Weights of a small multi-label image tagger.
Training: adamw at rate 0.0017, batches of 256.
Data: trained on telescope images of galaxies (Galaxy Zoo DECaLS), 88335 training examples, 31.3 epochs.
Rows from block 6, named by matrix and row number. Rows with one number belong to one neuron. Each number is 500 + 40 x the weight over its row's rms, rounded and kept within 0 to 999. All counts start at 0. Numbers have three digits each. After the name is the row's rms in percent of the matrix's.
# fc1: MLP up (model.blocks.6.mlp.fc1.weight, 512x128), inputs 0-127
# fc2: MLP down (model.blocks.6.mlp.fc2.weight, 128x512, transposed), outputs 0-127
fc1.130 094:500116500500500498500500500500500500500500500500500280497500499500500499500501500500500500500499504500500500500500500500500499500500500500500501500500500500500500501500500500500500500500499500500500500500500500500501500500500500500499500500499500486500500500499500500500500500497500500500500500500500500500500499500500500405500500500500500500500501500500500500501500500500500500500503
fc2.130 017:502070516500505542501502500499495476498500503494500485500497504500502503499500501483497500503498496503502500501501502500498498501500495497504499498502503500536507508503500504500486512499506494500519503496497499499491498500500500504496500502535499544502496499500513571501503505471497498500509499501510502500508499501502502552499500500500501499498496498498494501501527498524500499517486
fc1.131 064:501162499498501499501496500492498493515499500501500248491491498493498499502501499495495500493481599498504498498518502497501499495497501505504497502497497498500500500503506496499500496502497498497503499502501498500519499502507498500502497498496504431497498500502497498499501499458499499500507498500500485499497501488498500415498495512498497501512507500500502499501498498499500502474511
fc2.131 036:492110499497493559487508492499503482494501502489500490504517507496504520500474503488499500517493496501495503501571519502495505536514518496496507506479503496533511508492501526500503506474516500511527514508494503500496501498499497510499508497515520532509502496500504630497507502474509516499505500506493546513516500532504506527498504483502507500467502501498505499498537499510505496583491
fc1.132 092:500150500500500496500500500500500499500500500500500259499500499500500500500500500500500500500486558500500500500500501500500500500500500500500500501500500500500500501500500500500500500500500500500502500501500500500502500502500499500500500500500500417500500500500498499499500499457498499500500500500500500500500500500500500390500500500500500500500500500500500500500499500499500501499515
fc2.132 033:501067519504505517498502500500500486497501500494500490501503498500500498500499500488500500501487502499501500497500502500497501500500505500500499492504500500550509517500501503499498500500518500500512501494493499500501499499500493503499501500500501496500497500500500584501501507487505502500507500500520500500499500500503496546496500500500503498500503500495501500500542499518500498499493
fc1.133 099:500114500500500497500500500500503499500500500501500291495500499500500498500500500500500499500491529500500500500500500500501500500500500500500500500500500500500500502500500500500500500500500500500501500501500500500503500503500500500500500500498500456500497500500499500500500500486500500500500500500500499500500500500500500407500500500500500500500503500499500500500500500498500500496504
fc2.133 028:501076522499502523498500500500500475500500499499500480500500495500500500500503500489500500501484499499500500499501503500497500500500505500500500489504500500566517522500499500500500501500529500501524500488489495500500499499500495504500500500500500493499500500500508591500500511480500500500514500514543498500500500500500501537492500500500500500500508500486503500500544500527500495499495
fc1.134 085:499416471503484496469502502506501480495499502501503432493494481504500493506502509504499506508250791499500503498494522504494499504500503502499507537512502498486496498519500513499502502516502502499602501507494499490505516502510435501501500502493494488523501500504484493415504505432511499504509501516504499501503501500494496445497502505502505514500512503509499503503500504491498579495527
fc2.134 050:486462741493463522537434498499491490506495486661497482510496527489485495510448506482492500480543577498512497498475532498548517500508526502520506447592504486529587462505492500503504500495531505500542497464538479500462492500507483517502496500495486519504502506500518551501495645423502506515443499439510498493501500506486499480490494500497500476522525489461500497499524489613510487506415
fc1.135 106:500135500500500498500500500500500500500500500501500251497500500500500498500500500499500499500496503500500500500500501500501500500500500500500500500500500500500500500500501500500501499500500500500501500500500500500505500500500500500500500500498500477500499500500498500500500500493500500500500500500500499500500500500500500405500500500500500500501502500500500500500500500499500500499500
fc2.135 018:501087521500500532502501500499498470500498500500500477501500491500500499500496501490501500503481493502500500499500506500490500501501505500501496479496500501590506528500500503500499502500518500501526499480481500500499500499499500509500501498501503497500500500500501587501501511484500500499511501501575500500499497498500503536499504500500500500499508500494505500500548496540501494499490
fc1.136 109:500120500500500498500500500500500500500500500501500262498500500500500497500501500499500500500496506500500500500500500500500500500500500500500500500500500500500500501500500500500500500500500500500500500500500500500501500500500500500500500500497500479500500500500497500500500500497500500500500500500500499500500500500500500441500500500500500500501501500500500500500500500500500500497501
fc2.136 010:495084505500504537501501500500499456500500499499499491500500501499499501500505499489503500500488488498499501499500506499493498500502501500500500459506500503582504521500500498499499502500513501501522500481499500500500500500497502506500501499501502499501499500500500584502502502477504500500511501501572499500500500500497498526499500502499496502499508501498503500500554499531499489500487
fc1.137 089:500137499500500499500500500500500500500500500500500243500500500500500500500500500500500500500494506500500500500500500500500500500500500500500500500500500500500500500500500500500500500500500500500500500500500500500503500500500500500500500500500500461500500500500500500500500500485500500500500500500500500500500500500500500428500500500500500500500500500500500500500500500499500501499502
fc2.137 018:502086516500503551495504500500500479500500500500500482501499499499500500500499500490500500502490502499501500500500505500493500503500502500501499499491500500545518515500499504499500501501516500500525501488489500500500500499500497514500500500499501499501499500500501612500501509466500500499513500501525511501502500500501499567499500500500500501500503500496501500500561499545500489500480
fc1.138 114:500116500500500498500500500500501500500500500501500264498500499500500498500500500500500500500497504500500500500500500500501500500500500500500500500500500500500500500500500500500500499500500500500501500500500500500503500500500500500500500500497500485500500500500499500500500500497500500500500500500500500500500500500500500464500501500500500500501502500499500500500500500500500501497501
fc2.138 012:500089503500503581502501501500500467496500500500500485500500495500499503498502500492503501501478479499500500496499508500486497501501503501500500456506501500570505534500501501501499502501522500499524501472497502500504499499498502514500501501500502498499499501500500578502500508481500500500511501501566499499499501500500502489500500502500500501501512501497505500501562499530500489500479
fc1.139 110:500120500500500498501500500500501500500500500501500269497500500500500499500501500500500499500493502500500500500500501500501500500500500500500502500500500500500500500500500500500500499500500500500501500500500500500507500501500500500500500500498500482499500500500499500500499500496500500500500500500500499500500500500500500420500500500500500500501502500500500500500500500500500501499501
fc2.139 019:500097521501502532504501500500501472500501500500499475499500487499499500501504500484500500497482494479500500499500513500486500500500505501500500470500501500599504532500503502500500501500532501500526501471488498500503500500497500508500501498498502496497502500500500588499500511492500500499513500503594500501498501500500500533499500501498500500500509500493507500500556501542500492500489
fc1.140 109:500102500500500499500500500500500500500500500501500297500500500500500500500500500500500500500494502500500500500500501500500500500500500500500500500500500500500500500500500500500500499500500500500500500500500500500501500500500500500500500500499500466500500500500500500500500500499500500500500500500500499500500500500500500436500500500500500500500501500500501500500500500500500500499500
fc2.140 013:500065508501503537508502500500499465500499501499500489500500497499500500500500500486500501508492494500500500501500502500497498500511500500500500479505500499547506514500501502500500501500506500500515500489498500500499499500500502504500500500501501498498497500500500557500500502469500500500502498500536500499500500500500499537500500501501500500500507500498502500501537498522499496500495
fc1.141 112:500124500500500498500500500500500500500500500500500261498500499500500499500500500500500500500494508500500500500500500500500500500500500500500500500500500500500500500500500500500500500500500500500500500500500500500507500501500500500500500500499500476500500500500500499500500500494500500500500500500500500500499500500500500424500500500500500500500501500500500500500500500500500500499501
fc2.141 010:499116511500502538502501501502501452500500500501500483500500497499499499500500500490502500501467487492500501499501506500481501500497503500500500448505500501623501533500502501500500502500522500501531499459495505500501500498498501506500501500501502498499503500500500596500501506498500497501515500501613499499497500500500501515499500501500497500503508500497508500500567503543501490500493
fc1.142 093:500192496500499496498500504500497496501500500500499250497500498500498497501500500500500499499449615500500500500500501500500500502500502500500500503499500500501497502500500501500500497500497500500505500502504501501532500505500491504500500500493500384499501500500492497500498497416500500499500500499500500503500500500495500408500500500501500500501518500500497500501496500499501507494521
fc2.142 063:501106514500510507486503487500500495499500500496497477499501500500500500494500500484500500502462508502500500513502508500492500500501510500500499492513500500604513581500500501501500499500545500500502499502490497500507500504500485502500500500501502478500498500500499630500508501500501500497524499500527500495501500500500500554492501500498499501497501500485501500490550500511500471500499
fc1.143 095:500120499500499498502500500500500499500498500501500268499500499500500497500500500500500500500494519500500500500500501500502500500500500502500500500500500500500500500500500500500500500500501500500501500501500500498510500501500494501500500500498500464499500500500497500501498499480500500501500500500500499500499500500500500431500501500500500500500505500500502501500500500500500501496505
fc2.143 046:501063512500503549493502500500501486500502498501500463500499501499499500499499500490500500501492512498500501500501507500497500501501505500501499493500500500547507514500501503500499502500518500501515500494494500500500499500500498512500500498501500494499501500499503555500499517483500500501507500498518500500498501500500501491500501503500500501501506500493505500500530500516500495500488
fc1.144 039:500183504500496503496501500500502499500500501502501215500500495500501500500502500500500500500468580500500500500500511502501500501500500500499500502499500500504501502500500500502501500500497500500502501509502500497519500502500491502500500500500500447501500500500500501499500499450501496499502500500501500500500500500500500402500500498500500500500500504499500500500495500498500513500501
fc2.144 025:507655537498491514554531501501497497500498503524497537497511509484579501503501505493497500495653510495514526392516512501490509492511534508497486551512496512513509461502513556490512506497515513499545491495501526500563496502508497532502502499505514449482516502498488657501543493452512503514452523503480483498504500531710513557461506602510510505518492506412518497496507499514491513505426
fc1.145 096:501154498500499495502500500500500498500500500500496249495500499500500498500500500500500499500480550500500500500500503500499500500500502500500500500499500500501499502500500500500500499499499500500500500502502501501518500504500499501500500500497500436500500500499490498500500499453500500500498500502500500500500500500501500392500500501500500500500504500500502500500499500499500502492505
fc2.145 028:497122519500504520491502500500500484500500500503502475507500495500500500500502500493500500501447503519500501502502517500492503500500509500500500482501500500628503537500503501500499504501545500500523500482482498500505501497500485501500500500502501489497500500500504648500500518496500500497517500499551505500499499500500500577497501502500499500500507500490500500500549500531501512499490
fc1.146 106:500117500500500499500500500500501500500500500501500270500500500500497499500500500498500500499497502499499500500500500500500500500500500501500500501500500500500500500500501500500500499500500501500500499500500500500505500501500500501500500499499501491499501500500499500500498500493500500500500500500501499500498500500500500427500500500500500500502501500500501500500500500500500500496500
fc2.146 023:500067514501496547501502495487498479500500500499501492500499496486500500498498502491501500502497498499501499500501504500497501500500506500499496484502502500561504520499497498499499502500513500502516500481497500500491500500500501510500501500499502498505500499504503538498501516481499500501503500500538500499503499505500507545498502501500500500499508501495503500500537496523500492501479
fc1.147 191:492495504519518462490507501496497479505492496502457492500499433525498490497498495472477509503494701499490499497524638486492488507494544522497504537415489493493572425502515494500502501504348488497528491498466512524500493505500330487491459497482497494488495518519480510466500494385497499492524497523501492494502495495508499499486492496498500502494514508491543494496364490490507614506536
fc2.147 672:519732597502502533713523503504511489506504500522488628490505536504506510504449514513528500507499483506523539504515505516533500503507456512509510500496513515508465531498502515509499513503488582522484499472544501500508501505513498501520524514513514549587553511497548490506503505510520506512494507441513504504474501499527515450508496524495504508522508505428508512506388560505503454524483
fc1.148 099:500112499500500497500500500500501499500499500501499285496500499500500498500500500500500500500497510500500500500500501500500500500500500500500500500500500500500500501501500500500500499500500500500501500501501500501506500504500500500500500500497500476499500500500499499500500499478500500500499500500500499500500500500500500418500500500500500500501504500499501500501500500499500500496509
fc2.148 039:501067514500503548500501500500500486500500500500499469500500497499500500498498500489500500501492498499501500499500505500497500500500503500500499495499500500552507517500500503500500500500522500499516500486490501499499500498501495506500500499500496495500501500500505566501503518482500500500508499501526501500502500500500502544497500500500500500500508501492504498500533499522499495499489
fc1.149 071:500220482517493494500501505501502477499493502501498253485501499500500496503500500503498497498460639496505500500502503502500499500516493495500504517494493507505499506495500498503502490502493500501505501502501497503562501504494492504500501502482505401504498499501487492499500497376500499493505501499499503502501500507501500399503505500500500502501508501498496500500474500497501519500514
fc2.149 092:503065499498504513501500500499496499499501498500500443501502518494501502502501500462493500500493494496501499501498501499499499500502505502501493498499500501517523507486502503498497500500511496500507501502497503500476496500493500503500501496501497451498498500500502570500502502490500498500518499499500493498497497498501497509498497500500500500499510500497501495500512496507500501502496
fc1.150 107:500116500500500498500500500500501500500500500501500272498500500500500498500500500500500500499495502500500500500500500500500500500500500500500501500500500500500500500500500500500500499500499500500500500500500500500503500501500500500500500500499500487500500500500499500500500500496500500500500500500500500500500500500500500428500500500500500500501501500500500500500500500500501501499500
fc2.150 018:500077514500502553505501501500500475501500500500500477500500494499500500502508501487501500501488492499500500499500507500495500500498502501501500480501501500569506533500502503500499502500516500500521501485492501499500500499499501511500500500501502497500500500501500579499500507479499500500513501500558500500499505500501500502499500501497500500500509501498504500500552500528500490500490
fc1.151 107:500117499500500497500500500500501501500500500501500291497500499500500498500500500499500500500488538500499500500500501500500500500500500500500500500500500501500500502500500500500500500500500500500501500501501500501508500502500499501500500500497500478499500500500496499500500499459500500500498500500500499500499500500500500399500500500500500500500502500498501500500499500497500501496509
fc2.151 026:501125513499506514499501500500502464500500505501498466500500487500500500500499500490500500501452496499503500503500513500481501500500504500500500466510500499648510555500500502500500502500540500501508500463476506501504500501500490497500501499501501488499499500500500600498501520518500500500516500500598500500500500500500503560494499500500500500500510497479506499500542500531500497501495
fc1.152 107:500125500500500496500500500500500500500500500500500271497500499500500498500500500500500499500493528500500500500500500500500500500500500500500500500500500500500500501500500500500500499500500500500501500500501500500512500503500499500500500500498500462499500500500497499500500500478500500500500500500500500500500500500500500406500500500500500500500503500500500500500500500499500500498503
fc2.152 020:500129522500502519496502500499497461499500499505500463501500489499500500500498500488500500501467496491500501499500509502487500500508507500500499460504500500642513545504501503498500502501544500500518500471484499500497500498500494501498500501500500495499501502498505632502501521506500500501524500498577499500500500500500502550497501500504500500502515500483511506504568500535499494499490
fc1.153 126:507471437521452563497471497503501492500499504499539487506488551509508501551540511549458499604313508521516459508497639502492516591493559509509503618464510493528465511522540522499500510495533506484472554460453511417529500397512493568504512503506491487517495511528473414382494508506504503504491512497500491502522531497520503456498496520507499501525509499522468511501487496623500515495479
fc2.153 284:501463458507622460518549503498515489505513502502504523469502514514559499432500502544512500470503498496511501477509506499548500480505472512496547526503507505488567523497510504524495501505403507565491493490497503500489501504500497503503502505501500531525572502500506509494502635506505500502447502707480504508497499501527509421505499553494515538501500522499494507488489543320507516506349
fc1.154 104:500143500500500498500500500501501500500500500501500248499500500500500496501500500499500500500498502500500500500500501500501500500500500500500501500500499500500500500500501500500500498500499500500501500500500500500504500501500500500500500499497501478499500500500499500500500500493500500500500500500500498500499500500500500384499501500500500500501502500499501500500500500500500502497501
fc2.154 021:499093512500498518502502500501500477499503500501505380500499493502507500500500500487501501501483493499505500500500504500496498499499504500501500482500500499594509519500501504500499502500512500497516501490486500500500499499499500501500502500501502494479498500503497564500500507486500499500517497497554499500500500500500502545499500501500500499501503495497499500500532501532500497504489
fc1.155 093:500127499500500496501499500500500498500499500500499272497500498500500495500500500500500500500488548500500500500499500500500500500500500500500500500500500500500499501500500500500500500500500500500502500500500501502510501504500499500500500500496501460499500500500498499500500498458500500500501500498500499500500501500500500414500500500500500500500506500500502500500499500500500501494506
fc2.155 047:501066510500508527498501500500499486500500500501497461497500503499500499500500500490500500501486501500501500502501505500497499500500501499501499492502500499552509514500501508500500500500531500501511500495492499500502499499500495506499502500500502495499501499501501572498500513486500500501508499501524497500503500500500501529496495500500500498504511497489504500500529500519500491500493
fc1.156 095:500126499500500498500500500500500500500500500501500265498500498499500499500500500500500500500494515499498500500500501500500500500500500499500500500500500499500500501500500500500500500500500500500500500500500500500500500500498500500500500500497500491500500497499499500500500500495500500500500500501500499500500500500500500404500501500500500500500503502500500500500500500499500500499502
fc2.156 025:503065520500498531500500499498494477504499501501501469500500498499501502500498501484498500503495499501503500505502503500498500501498506500505499497499499498543516512519501507498497504499508500500517500495497495500498499501501500505492499498501495499500500500500527556500497506475498499500513498501523501500500501500502503540497501501495500502500509516497500509516527496521501501500484
fc1.157 099:500122500500500498499500500500500499500500500501500278498500499500500496500500500499500500500487529500500500500500501500500500500500500500500500501500500500500500501500500500500500498500500500500502500502500500501507500505500499500500500500497500472500500500500498500500500498471500500500500500499501499500500500500500500403500501500500500500500504500499500500500498500499500502497509
fc2.157 044:501076514500502533499502500500499486500500500500501410502500496499500500500499500491501500501486499501500500500500504500496499500500508499500499493500500500555510519500500503500500500500520500501513500493490503500505500500500494504500500500500496494499501499500500571501500510488500500498509500501537501500501500500500501545499503500500500501500507501490503500500536500524500497499494
fc1.158 017:500616451497497575496499495498498523510486497500504532278485586502498500496489498499502499496501497501500499498496490499590496493501489502500501496506496488480501500492496498499500493502431499501535506604600500517512499732494513559499500496499489499501504508446499501547498520504496498493498500499501498495496500498501503509501504497501501502500500502444502493499499502359498538496498
fc2.158 038:510487503500494498522486497498504497491499503495503417491512486499497498505508499499497500489496497491492478472497500502907502503502486499502501505506503499500499495505500513501498500503500501497510496499501489500499503491502490503502502502492498504501494496499498485498488610494501498585507503496472500502508500502498495480499497502499501502505510503501426499501499497500499479499472
fc1.159 100:500127500500500497501500500500500499500500500501498268496500499500500497500500500500500499500493513500500500500500502500501500500500500500500500500500500500501500501500500500500500499500499500500501500501501501500513500503500498500500500500496500452500501500500498499500500499454500500500500500500500499500500500500500500414500500500500500500501505501499500500500499500499500502495504
fc2.159 047:501068511500502537504482500500500488500500500502500474500500496499500500499500500489500500502487508496501500499481507500494500500500507500500499489502500500561510514500500504500499500500528499500510500488493497500507500500500495505500501500500499489497499500501500566501501515479499500501510500504530500500500500500500501523497502492500500500495505500490504500500539499518500495500490
fc1.160 098:500104499500500498501500500500500499500500500501500298496500499500500498500500500500500500500494505500500500499500500500500500500500500500500500499500500500500500501500500500500500500500498500500503500501501501501504500505500500500500500500498500477499500500498498500500499499476500500500501500500500499500500501500500500423500501500500500500501502500499502500502500500498500502499504
fc2.160 049:501059509500503551500500500500500490500500500500500483500500501499500500500500500492502500502493499501500500500500504500499498500500503500500500497500501498537507513500501503498499503500521500500508500496491500497503500499500499505499500500501501496499501500500499544500500512485500499500507499502520500500500502500500500534496499500501500500500505500500503500501530500509500496500496
fc1.161 075:500148500500500500500500500500500499504500500500500237499500500500500500500500500500500500500492535500500500500500500500500500500500500500500500500500500500500500500500500500500500500500500500500500500500500500500502500500500499501500500500500500440500500507500500498500500499465500500500500500500500500501500500499500500425500501500500500500500500500500500500500500500501500501499502
fc2.161 034:504064510501485542489505505500499493509500500499500496500501501508501500494495502487499500502512501489502499499501501500499500500504504495500498504500494501526508504493509508501500499499505502502515500502499499500494498500470499511499499500500501506500500495500511567500500502484499499500505501500504499499505500542501500535502500501503500501497509500498498498499525500512506490521488
fc1.162 095:500132500500500496500498500500500497500500500500500269497500499500500499500500500500500500500488542500500500500499500500500501500500500500500500500500500500501498501500500501500500499500500500500504500501501501501510500504500499500500500500496500456500500500500497499500500498456500500500500500499500500500500500500500500400500500500500500499500504500500501500500500500499500501495510
fc2.162 053:501064507499509526499501500500493487500500500500498466497500505499500499500500504485500500502488501499501501500501504500497499500500502499501499493502500500548507513500500515500500500500527501502510501494492499500502498498500495507499501500500501495499503498500500563499500513489500500501510499500526497500503500499500501536496497499500501498503509496489504500500526500520500486500494
fc1.163 104:500129500500500498500500500500500500500500500501500260498500500500500497500500500499500500500487505500500500500500501500501500500500500500500500501500499500500500501500500500500500499500500500500501500500500500501507500502500500500500500500498500480499500500499498500500500499485500500500500500500501499500499500500500500406500501500500500500501503501499501500500500500500500501496502
fc2.163 021:500098528500509529503502501500500475498501501502500454500499488500500500501500500493500500501483494490501500500500510500494500500501508500501501480497501499596509532500505502500499502500523500500522500476489499500498500499500499502500500501502501487499500501500502590499500513485500500501519501499587501500499500496500502558496499500500500500500510500494502500500558501538500495500480
fc1.164 100:500119500500500498501500500500501500500499500501500274498500499500500497500500500500500500500495506500500500500500501500501500500500500500500500500500500502500500500500500500500500497500500500500502500500501500500504500501500499500501500499498500472499500500500499499500500500492500500500500501500500500500499501500500500414500501500500500500501503501499500500500500500499501500498503
fc2.164 028:501070519500503541498501500500500482500501500501499458501500496497500500500499500487502500501485496499500500499499505501495500501500506500501497491498500502561510517500501504501499502500520500501518500489489498500497499494500499508501502500501501495499502500500500560500503516483499500500508499503532500500500500500500502545499500500501500500500509501494503500500542500525500493502487
fc1.165 099:500135500500500496500499500500502498500500500501500267492500499500500497500500500500500500500489543500500500500499500500500500500500500500500500500500500500501500501500500500500500499500499500500502500501502500502514501505500499500500500500497500453499500500500495500500500498460500500500501500500500499500500500500500500396500500500500500500500505500500500500500500500499500501494504
fc2.165 030:501097515499504521501500500500500484500500500500497483498500492500500500500500500492500500501483499500500500500500512500496499500501505500500500478503500500620513532500500501500500501500530500500511500484488499500502502497500494502500500500500499491500500500498500610499500517496500500501516499501556497500501500500500501563491500500500500499500508500485504500500543500529500492502495
fc1.166 105:500101500500500499500500500500500500500500500501500298499500500500500497500500500500500500500495502500499500500500500500500500500500500500500500500500500500500500500500500500500500498500500500500500500500500500500507500501500500500500500500498500485499500500500498500500499500489500500500500500499500498500500501500500500434500500500500500500501502500500502500500500500500500500497502
fc2.166 041:501065514500502542496500500500500487500500500499500469501501497499500500501499500489500500502490494501500500500500506500496499500500503500501500493498500499552511518501500503500499501500523501500514500489493504500499500500500499508499500500501502495500500500500501553500500510486500500500506500502533500500501500497500501542499499500500500498501508500493504500501536500522499494499489
fc1.167 081:503378467500487495487501501502500482489501501504498415495488486501500499500499502500500500504294841499500499499493507499495500501504506500501503507507499499497499501506501502500500500506515501499572500512500499493507503503503447502501500500495491496504503500511496493453501502453516500514498500509500498500500497501500500430499503502501499502501504501506502500501493502492499543498520
fc2.167 033:496506683492470643527417495501493462510489475621485480517502564492487502501444515463491500499526514502512501499464530500539519496501507503555510446463503491510591473508492508503504495488543530502596494501502483500469472496501507546506498500475480544537510511499528606501491600352518500510483495476548499498496499507484504432494498531495501475529539488454513496500548506554510484497414
fc1.168 090:500155498500498495499499500500499498500500498500499262495500499500500495500499500499500500499442573500500500499500503500501500500500503500500499502498500500500499502500500500500500500500500500501503500503503500498523500508500495506500500500493500418500500500499476498500500498441497498501499501499500497500500500500500499408500500500500500500500505500499498500500499500498500501494511
fc2.168 052:508087492500507521494497500500498483500500500500495475502504479500500499500511501483500500499476504498502491507503507500496495500501513500500499476506500500559512520500500518500500502500531501503508500487494500500504500500500492502500500502499501489502502500499501635499501511501496495500510503500523500500501500500501500552493499500499500496500509500485502500500545499511499494499492
fc1.169 111:500100500500500497500500500500500500500500500501500306496500499500499497500500500499500500500494506500500500500500500500500500500500500500500500500500500500500500500500500500500500499500500500500501500500500500500507500501500500500500500500497500483500500500500498500500500500486500500500500500500500500500499500500500500418500500500500500500500503500500500500500500500500500500497502
fc2.169 018:500104520499502532513501500500499471502503500500498483501500487500500500500497500487500500501473491500500500499500510500487500500501506500500500471504501500594512543499501502500500501500531500500513500461494498501498500502500498506497499500501501495500500500501500586501504513495500499500516500498608500500500502500500502562499501501500500500500512500486512500500553499549500496499493
fc1.170 064:500163499500498498498509501499500499500501500502501240490500496500500496501500500500502500501477591500500500500498503500503501500500504500500500500500500500499498499501500500500501499499498499500508500500504500500504502507500498501497500500498500447500500499500497499507500499454499500500501500498502500500500499501500500404500501500500500500502501499499502499500497501499501506494506
fc2.170 045:501066532500500508498497503498499489500500502497500482501500501498500500501489500479500500498489511499504502500475497500501499501499498500500494515519497499535516512500501507499500502500516498500516501499499498500484499499501496506499501490499495509499501500500504587500498507480501500501509500505503500500499500495501501535498496501496501499499506500499501500501523499512501503505490
fc1.171 093:499125499500500497503500500500500497500500500500499286496501498500500497500500500500500500500490567500500500500500505500500500500500501500500500501500500500501499501500500500500501499500500500500502500501501500503521499504500499499500500500494499424500499500500491499498499498464500500500500500500500498500500500500499500422500500500500500500500504500500498500500501500499500501491505
fc2.171 064:501068508500504529495501500500500493500500501500500485501497502499500500500501500490500500501485504515501499501500496500498499500500505500500499491504500500556512516500501502500501501503532499500510500494490505500503500500500492512500501500500501487500500500501501585500502512494500500500508500502519500500501500500500500544496501500500500501501508500489502500500529498509500497499489
fc1.172 100:500133500500500498500500500500500500500500500501500254495500500500500497500500500500500500500489505500500500500500500500500500500500500500500501500500500500500500501500500500500500500500500500500502500501501501500505500503500500501500500500497500476500500500500498500500500500483500500500500500500500499500500500500500500411500500500500500500500505501500502500500500500499500500498502
fc2.172 032:500069514500511537494501500500499482500500500497500449496500496499500500500501500494500500501491492500503500498500505500496500500499503500501499490499500498557503518499500502500499506500515500502519500485488501501499500499501498507500509502501500500499500499499501560499501520477500500505514495501539500500499500500500501536498500500499500500500507500493502503500534500523500491499490
fc1.173 109:500118500500500497502500500500500500500500500501500276495500499500500498500500500500500500500494511500500500500500500500501500500500500500500500500500500500500500500500500500500500499500499500500501500500501500500507500501500500500500500500498500464500500500499499500500499500488500500500500500500500500500500500500500500417500500500500500500500502500498500500500500500500500500498504
fc2.173 013:500136521499507538494500500500499448501500500501495479499500490500500500500500500492500500500474487482500500500499514500475500500500508500500500456488500500628507559499500502500500501500539500500529500457484507500503500500500498506500500500501500489499501500500501609503500519488500500500535499499619500500500500500500502558498499500500500500500509500509507500498563500551499492500484
fc1.174 108:500106500500500498500500500500500500500500500501500287498500499500500499500500500499500500500495503500500500500500500500500500500500500500500500500500499500500500500500500500500500498500500500500501500500500500500501500500500500500500500500498500477500500500500500500500500500496500500500500500500500500500500500500500500439500500500500500500500502501500500500500500500499500500498501
fc2.174 018:500072507500509545500501500499500473499499499500499486500500491500500500500501499487504501501490492493500500499500507499496500498500501500500501476503500501561507522500501502498499501500514500499517501483492497500499499499497501510500499498501502500499499501500500578500501504481501500500509500500546500499494500500500503522500500501501501500501509501497504500500541500527497491500490
fc1.175 014:490458239535435548487503483478508535478512506502516400511509565491496503503522503477517488511447545504482496485489469496476488517469513491474522609462491477472422497497498497501504485511448496500508517498539505523626520496458419590483519477495498451478498510468454439497501430446499488483420504512503496495512531500501499431508502495507500498518507501501535500503436496508509524487497
fc2.175 032:525658510479609483440510506502489647516501501493499475502505469501550476506493503576493500492476518499511503501498511500486532511530525511503509354494539498394435504497490508507477522495506508504467504488538497500462494504515487479498499519495479555533507505499461473498506496746504497524492508509563512500472499506504499477501508481491510483525511502480503503504433504494494487509512
fc1.176 093:500135494500500496501500500500500494500500500500499285485500497500500499500502500500500500500480572500500500500500502500500500500499501500500500501499500500502500504500500500500500499500498500500507500502502500501529500508500498500500500500498500411500500500500492500499499498428500500500501500499501500500500500500500500428500500500500500500500502500500498500500501500498501500498516
fc2.176 065:498077499500506529490503500500500491500501500500500481500501502499500500500502500486500500502472505504501500503504511500496500500500508500500499486511500500564511520500500502501502501500539499500508500497490499500509500498500488505500500500499502481500499500500492604499502513501499500503502500503516500500503500500500501538480500501500500501500510500481503500500543500513500500499489
fc1.177 108:500119499500500498500500500500500500500500500500500264497500500500500499500500500500500500500494504500500500500500500500500500500500500500500500500500500500500500500500500500500500500500500500500500500500500500500501500500500500500500500500499500477500500500500498500500500500498500500500500500500500500500499500500500500440500500500500500500501501500500500500500499500500500500496501
fc2.177 009:495084508500503536501501500500499460500499498500499490499500498499499500500500500487502500500488488499497501500500505500493500500500501501500501462506499505575505520500501500500500502500514501500527499483497500500500500500499502508500501498502503499501500502500500578500501502471501500500509501501574499500499500500500500532499499503499497502500506501498500500500566498533500485500492
fc1.178 089:500129500500499496500498500500500500500499500501500261489500499499500498500501500499500501500494504500500500499499500500503500500500500500500500499503500500500500501500500500500500500500498500500503500501501500501501500505500499501500500500499500472499500500493498500500499501477499500501499500500500500500500499500500499411500502500500500499501501500498500500500499500498501502498503
fc2.178 044:500056504499502541498496500500499492501501502499499485500500502497501501500497500485500500502495501498498499500499502501499496501501503500502497498499502497530519509500500505498498508501509499500514501497492501500498500499500499507498501502507499511499498500501500544499503506486499499500507496502509499499501500500501499521499500500499500499498504500498503502499524499512499500501492
fc1.179 102:500128500500500497499500500500500500500500500501501268498500500500500497500500500500500500500489515500500500500500501500500500500500500500500500501500500500500500500500500500500500499500500500500501500501500500501510500504500500500500500500497500474500500500500499500500499499477500500500500500500501499500500500500500500395500500500500500500500503500499500500500499500499500502498503
fc2.179 028:500089521500501525502501500500500478500500500500501439501500490499500500500500500494500500501485498500500500501500504500493500500500508500500500485500500500588513527500500503500500501500523500501518500486489501500503500500500494503500500500501497495500500500501502591501500514487500500499515500503566502500501500500500501556498503500500500500500506501489504500500540499538500497500494
fc1.180 101:500131499500500497501500500500501500500500500501500274499500498500500496500500500499500500500492545500500500500500501500500500500500500500500500500500500500500500501500500500500500500500500500500501500502501500501510500502500499500500500500496500459499500500500497499500500498469500500500500500500500499500500500500500500389500500500500500500500503500499501500500499500499500501493511
fc2.180 036:501081516500506513499500500500499481500499500501500471501500492499500500499501500491500500501480501498502500500500510500493500500500507500500499481504499500596513526500499502501500500500533500501511500488486496500503495499499492501500500501499501493500502500501500576500501516494500500500517500504546500500500500500500501552496501499500500500500508499485503500500547500524499498499492
fc1.181 111:500103500500500498500500500500500500500500500501500290498500500500500499500500500500500500500496504500500500500500500500501500500500500500500500500500499500500500500500500500500500500500500500500501500500500500500501500500500499500500500500499500479499500500500499500500500500498500500500500500500500500500500500500500500445500500500500500500501502500500500500500499500500500500497501
fc2.181 011:499077507500504543501502500500499461500500500501500491500500492499502500500501501487504500500484489497500501499500505501492500500502501501500499469508500501579505522500503502501500504500515500501522501474498499500500499500498503508500500500501502498497500501500500557500501504475500500500505500501554500500498500500500501524500500502500500501500506500498503500501563499529500490499487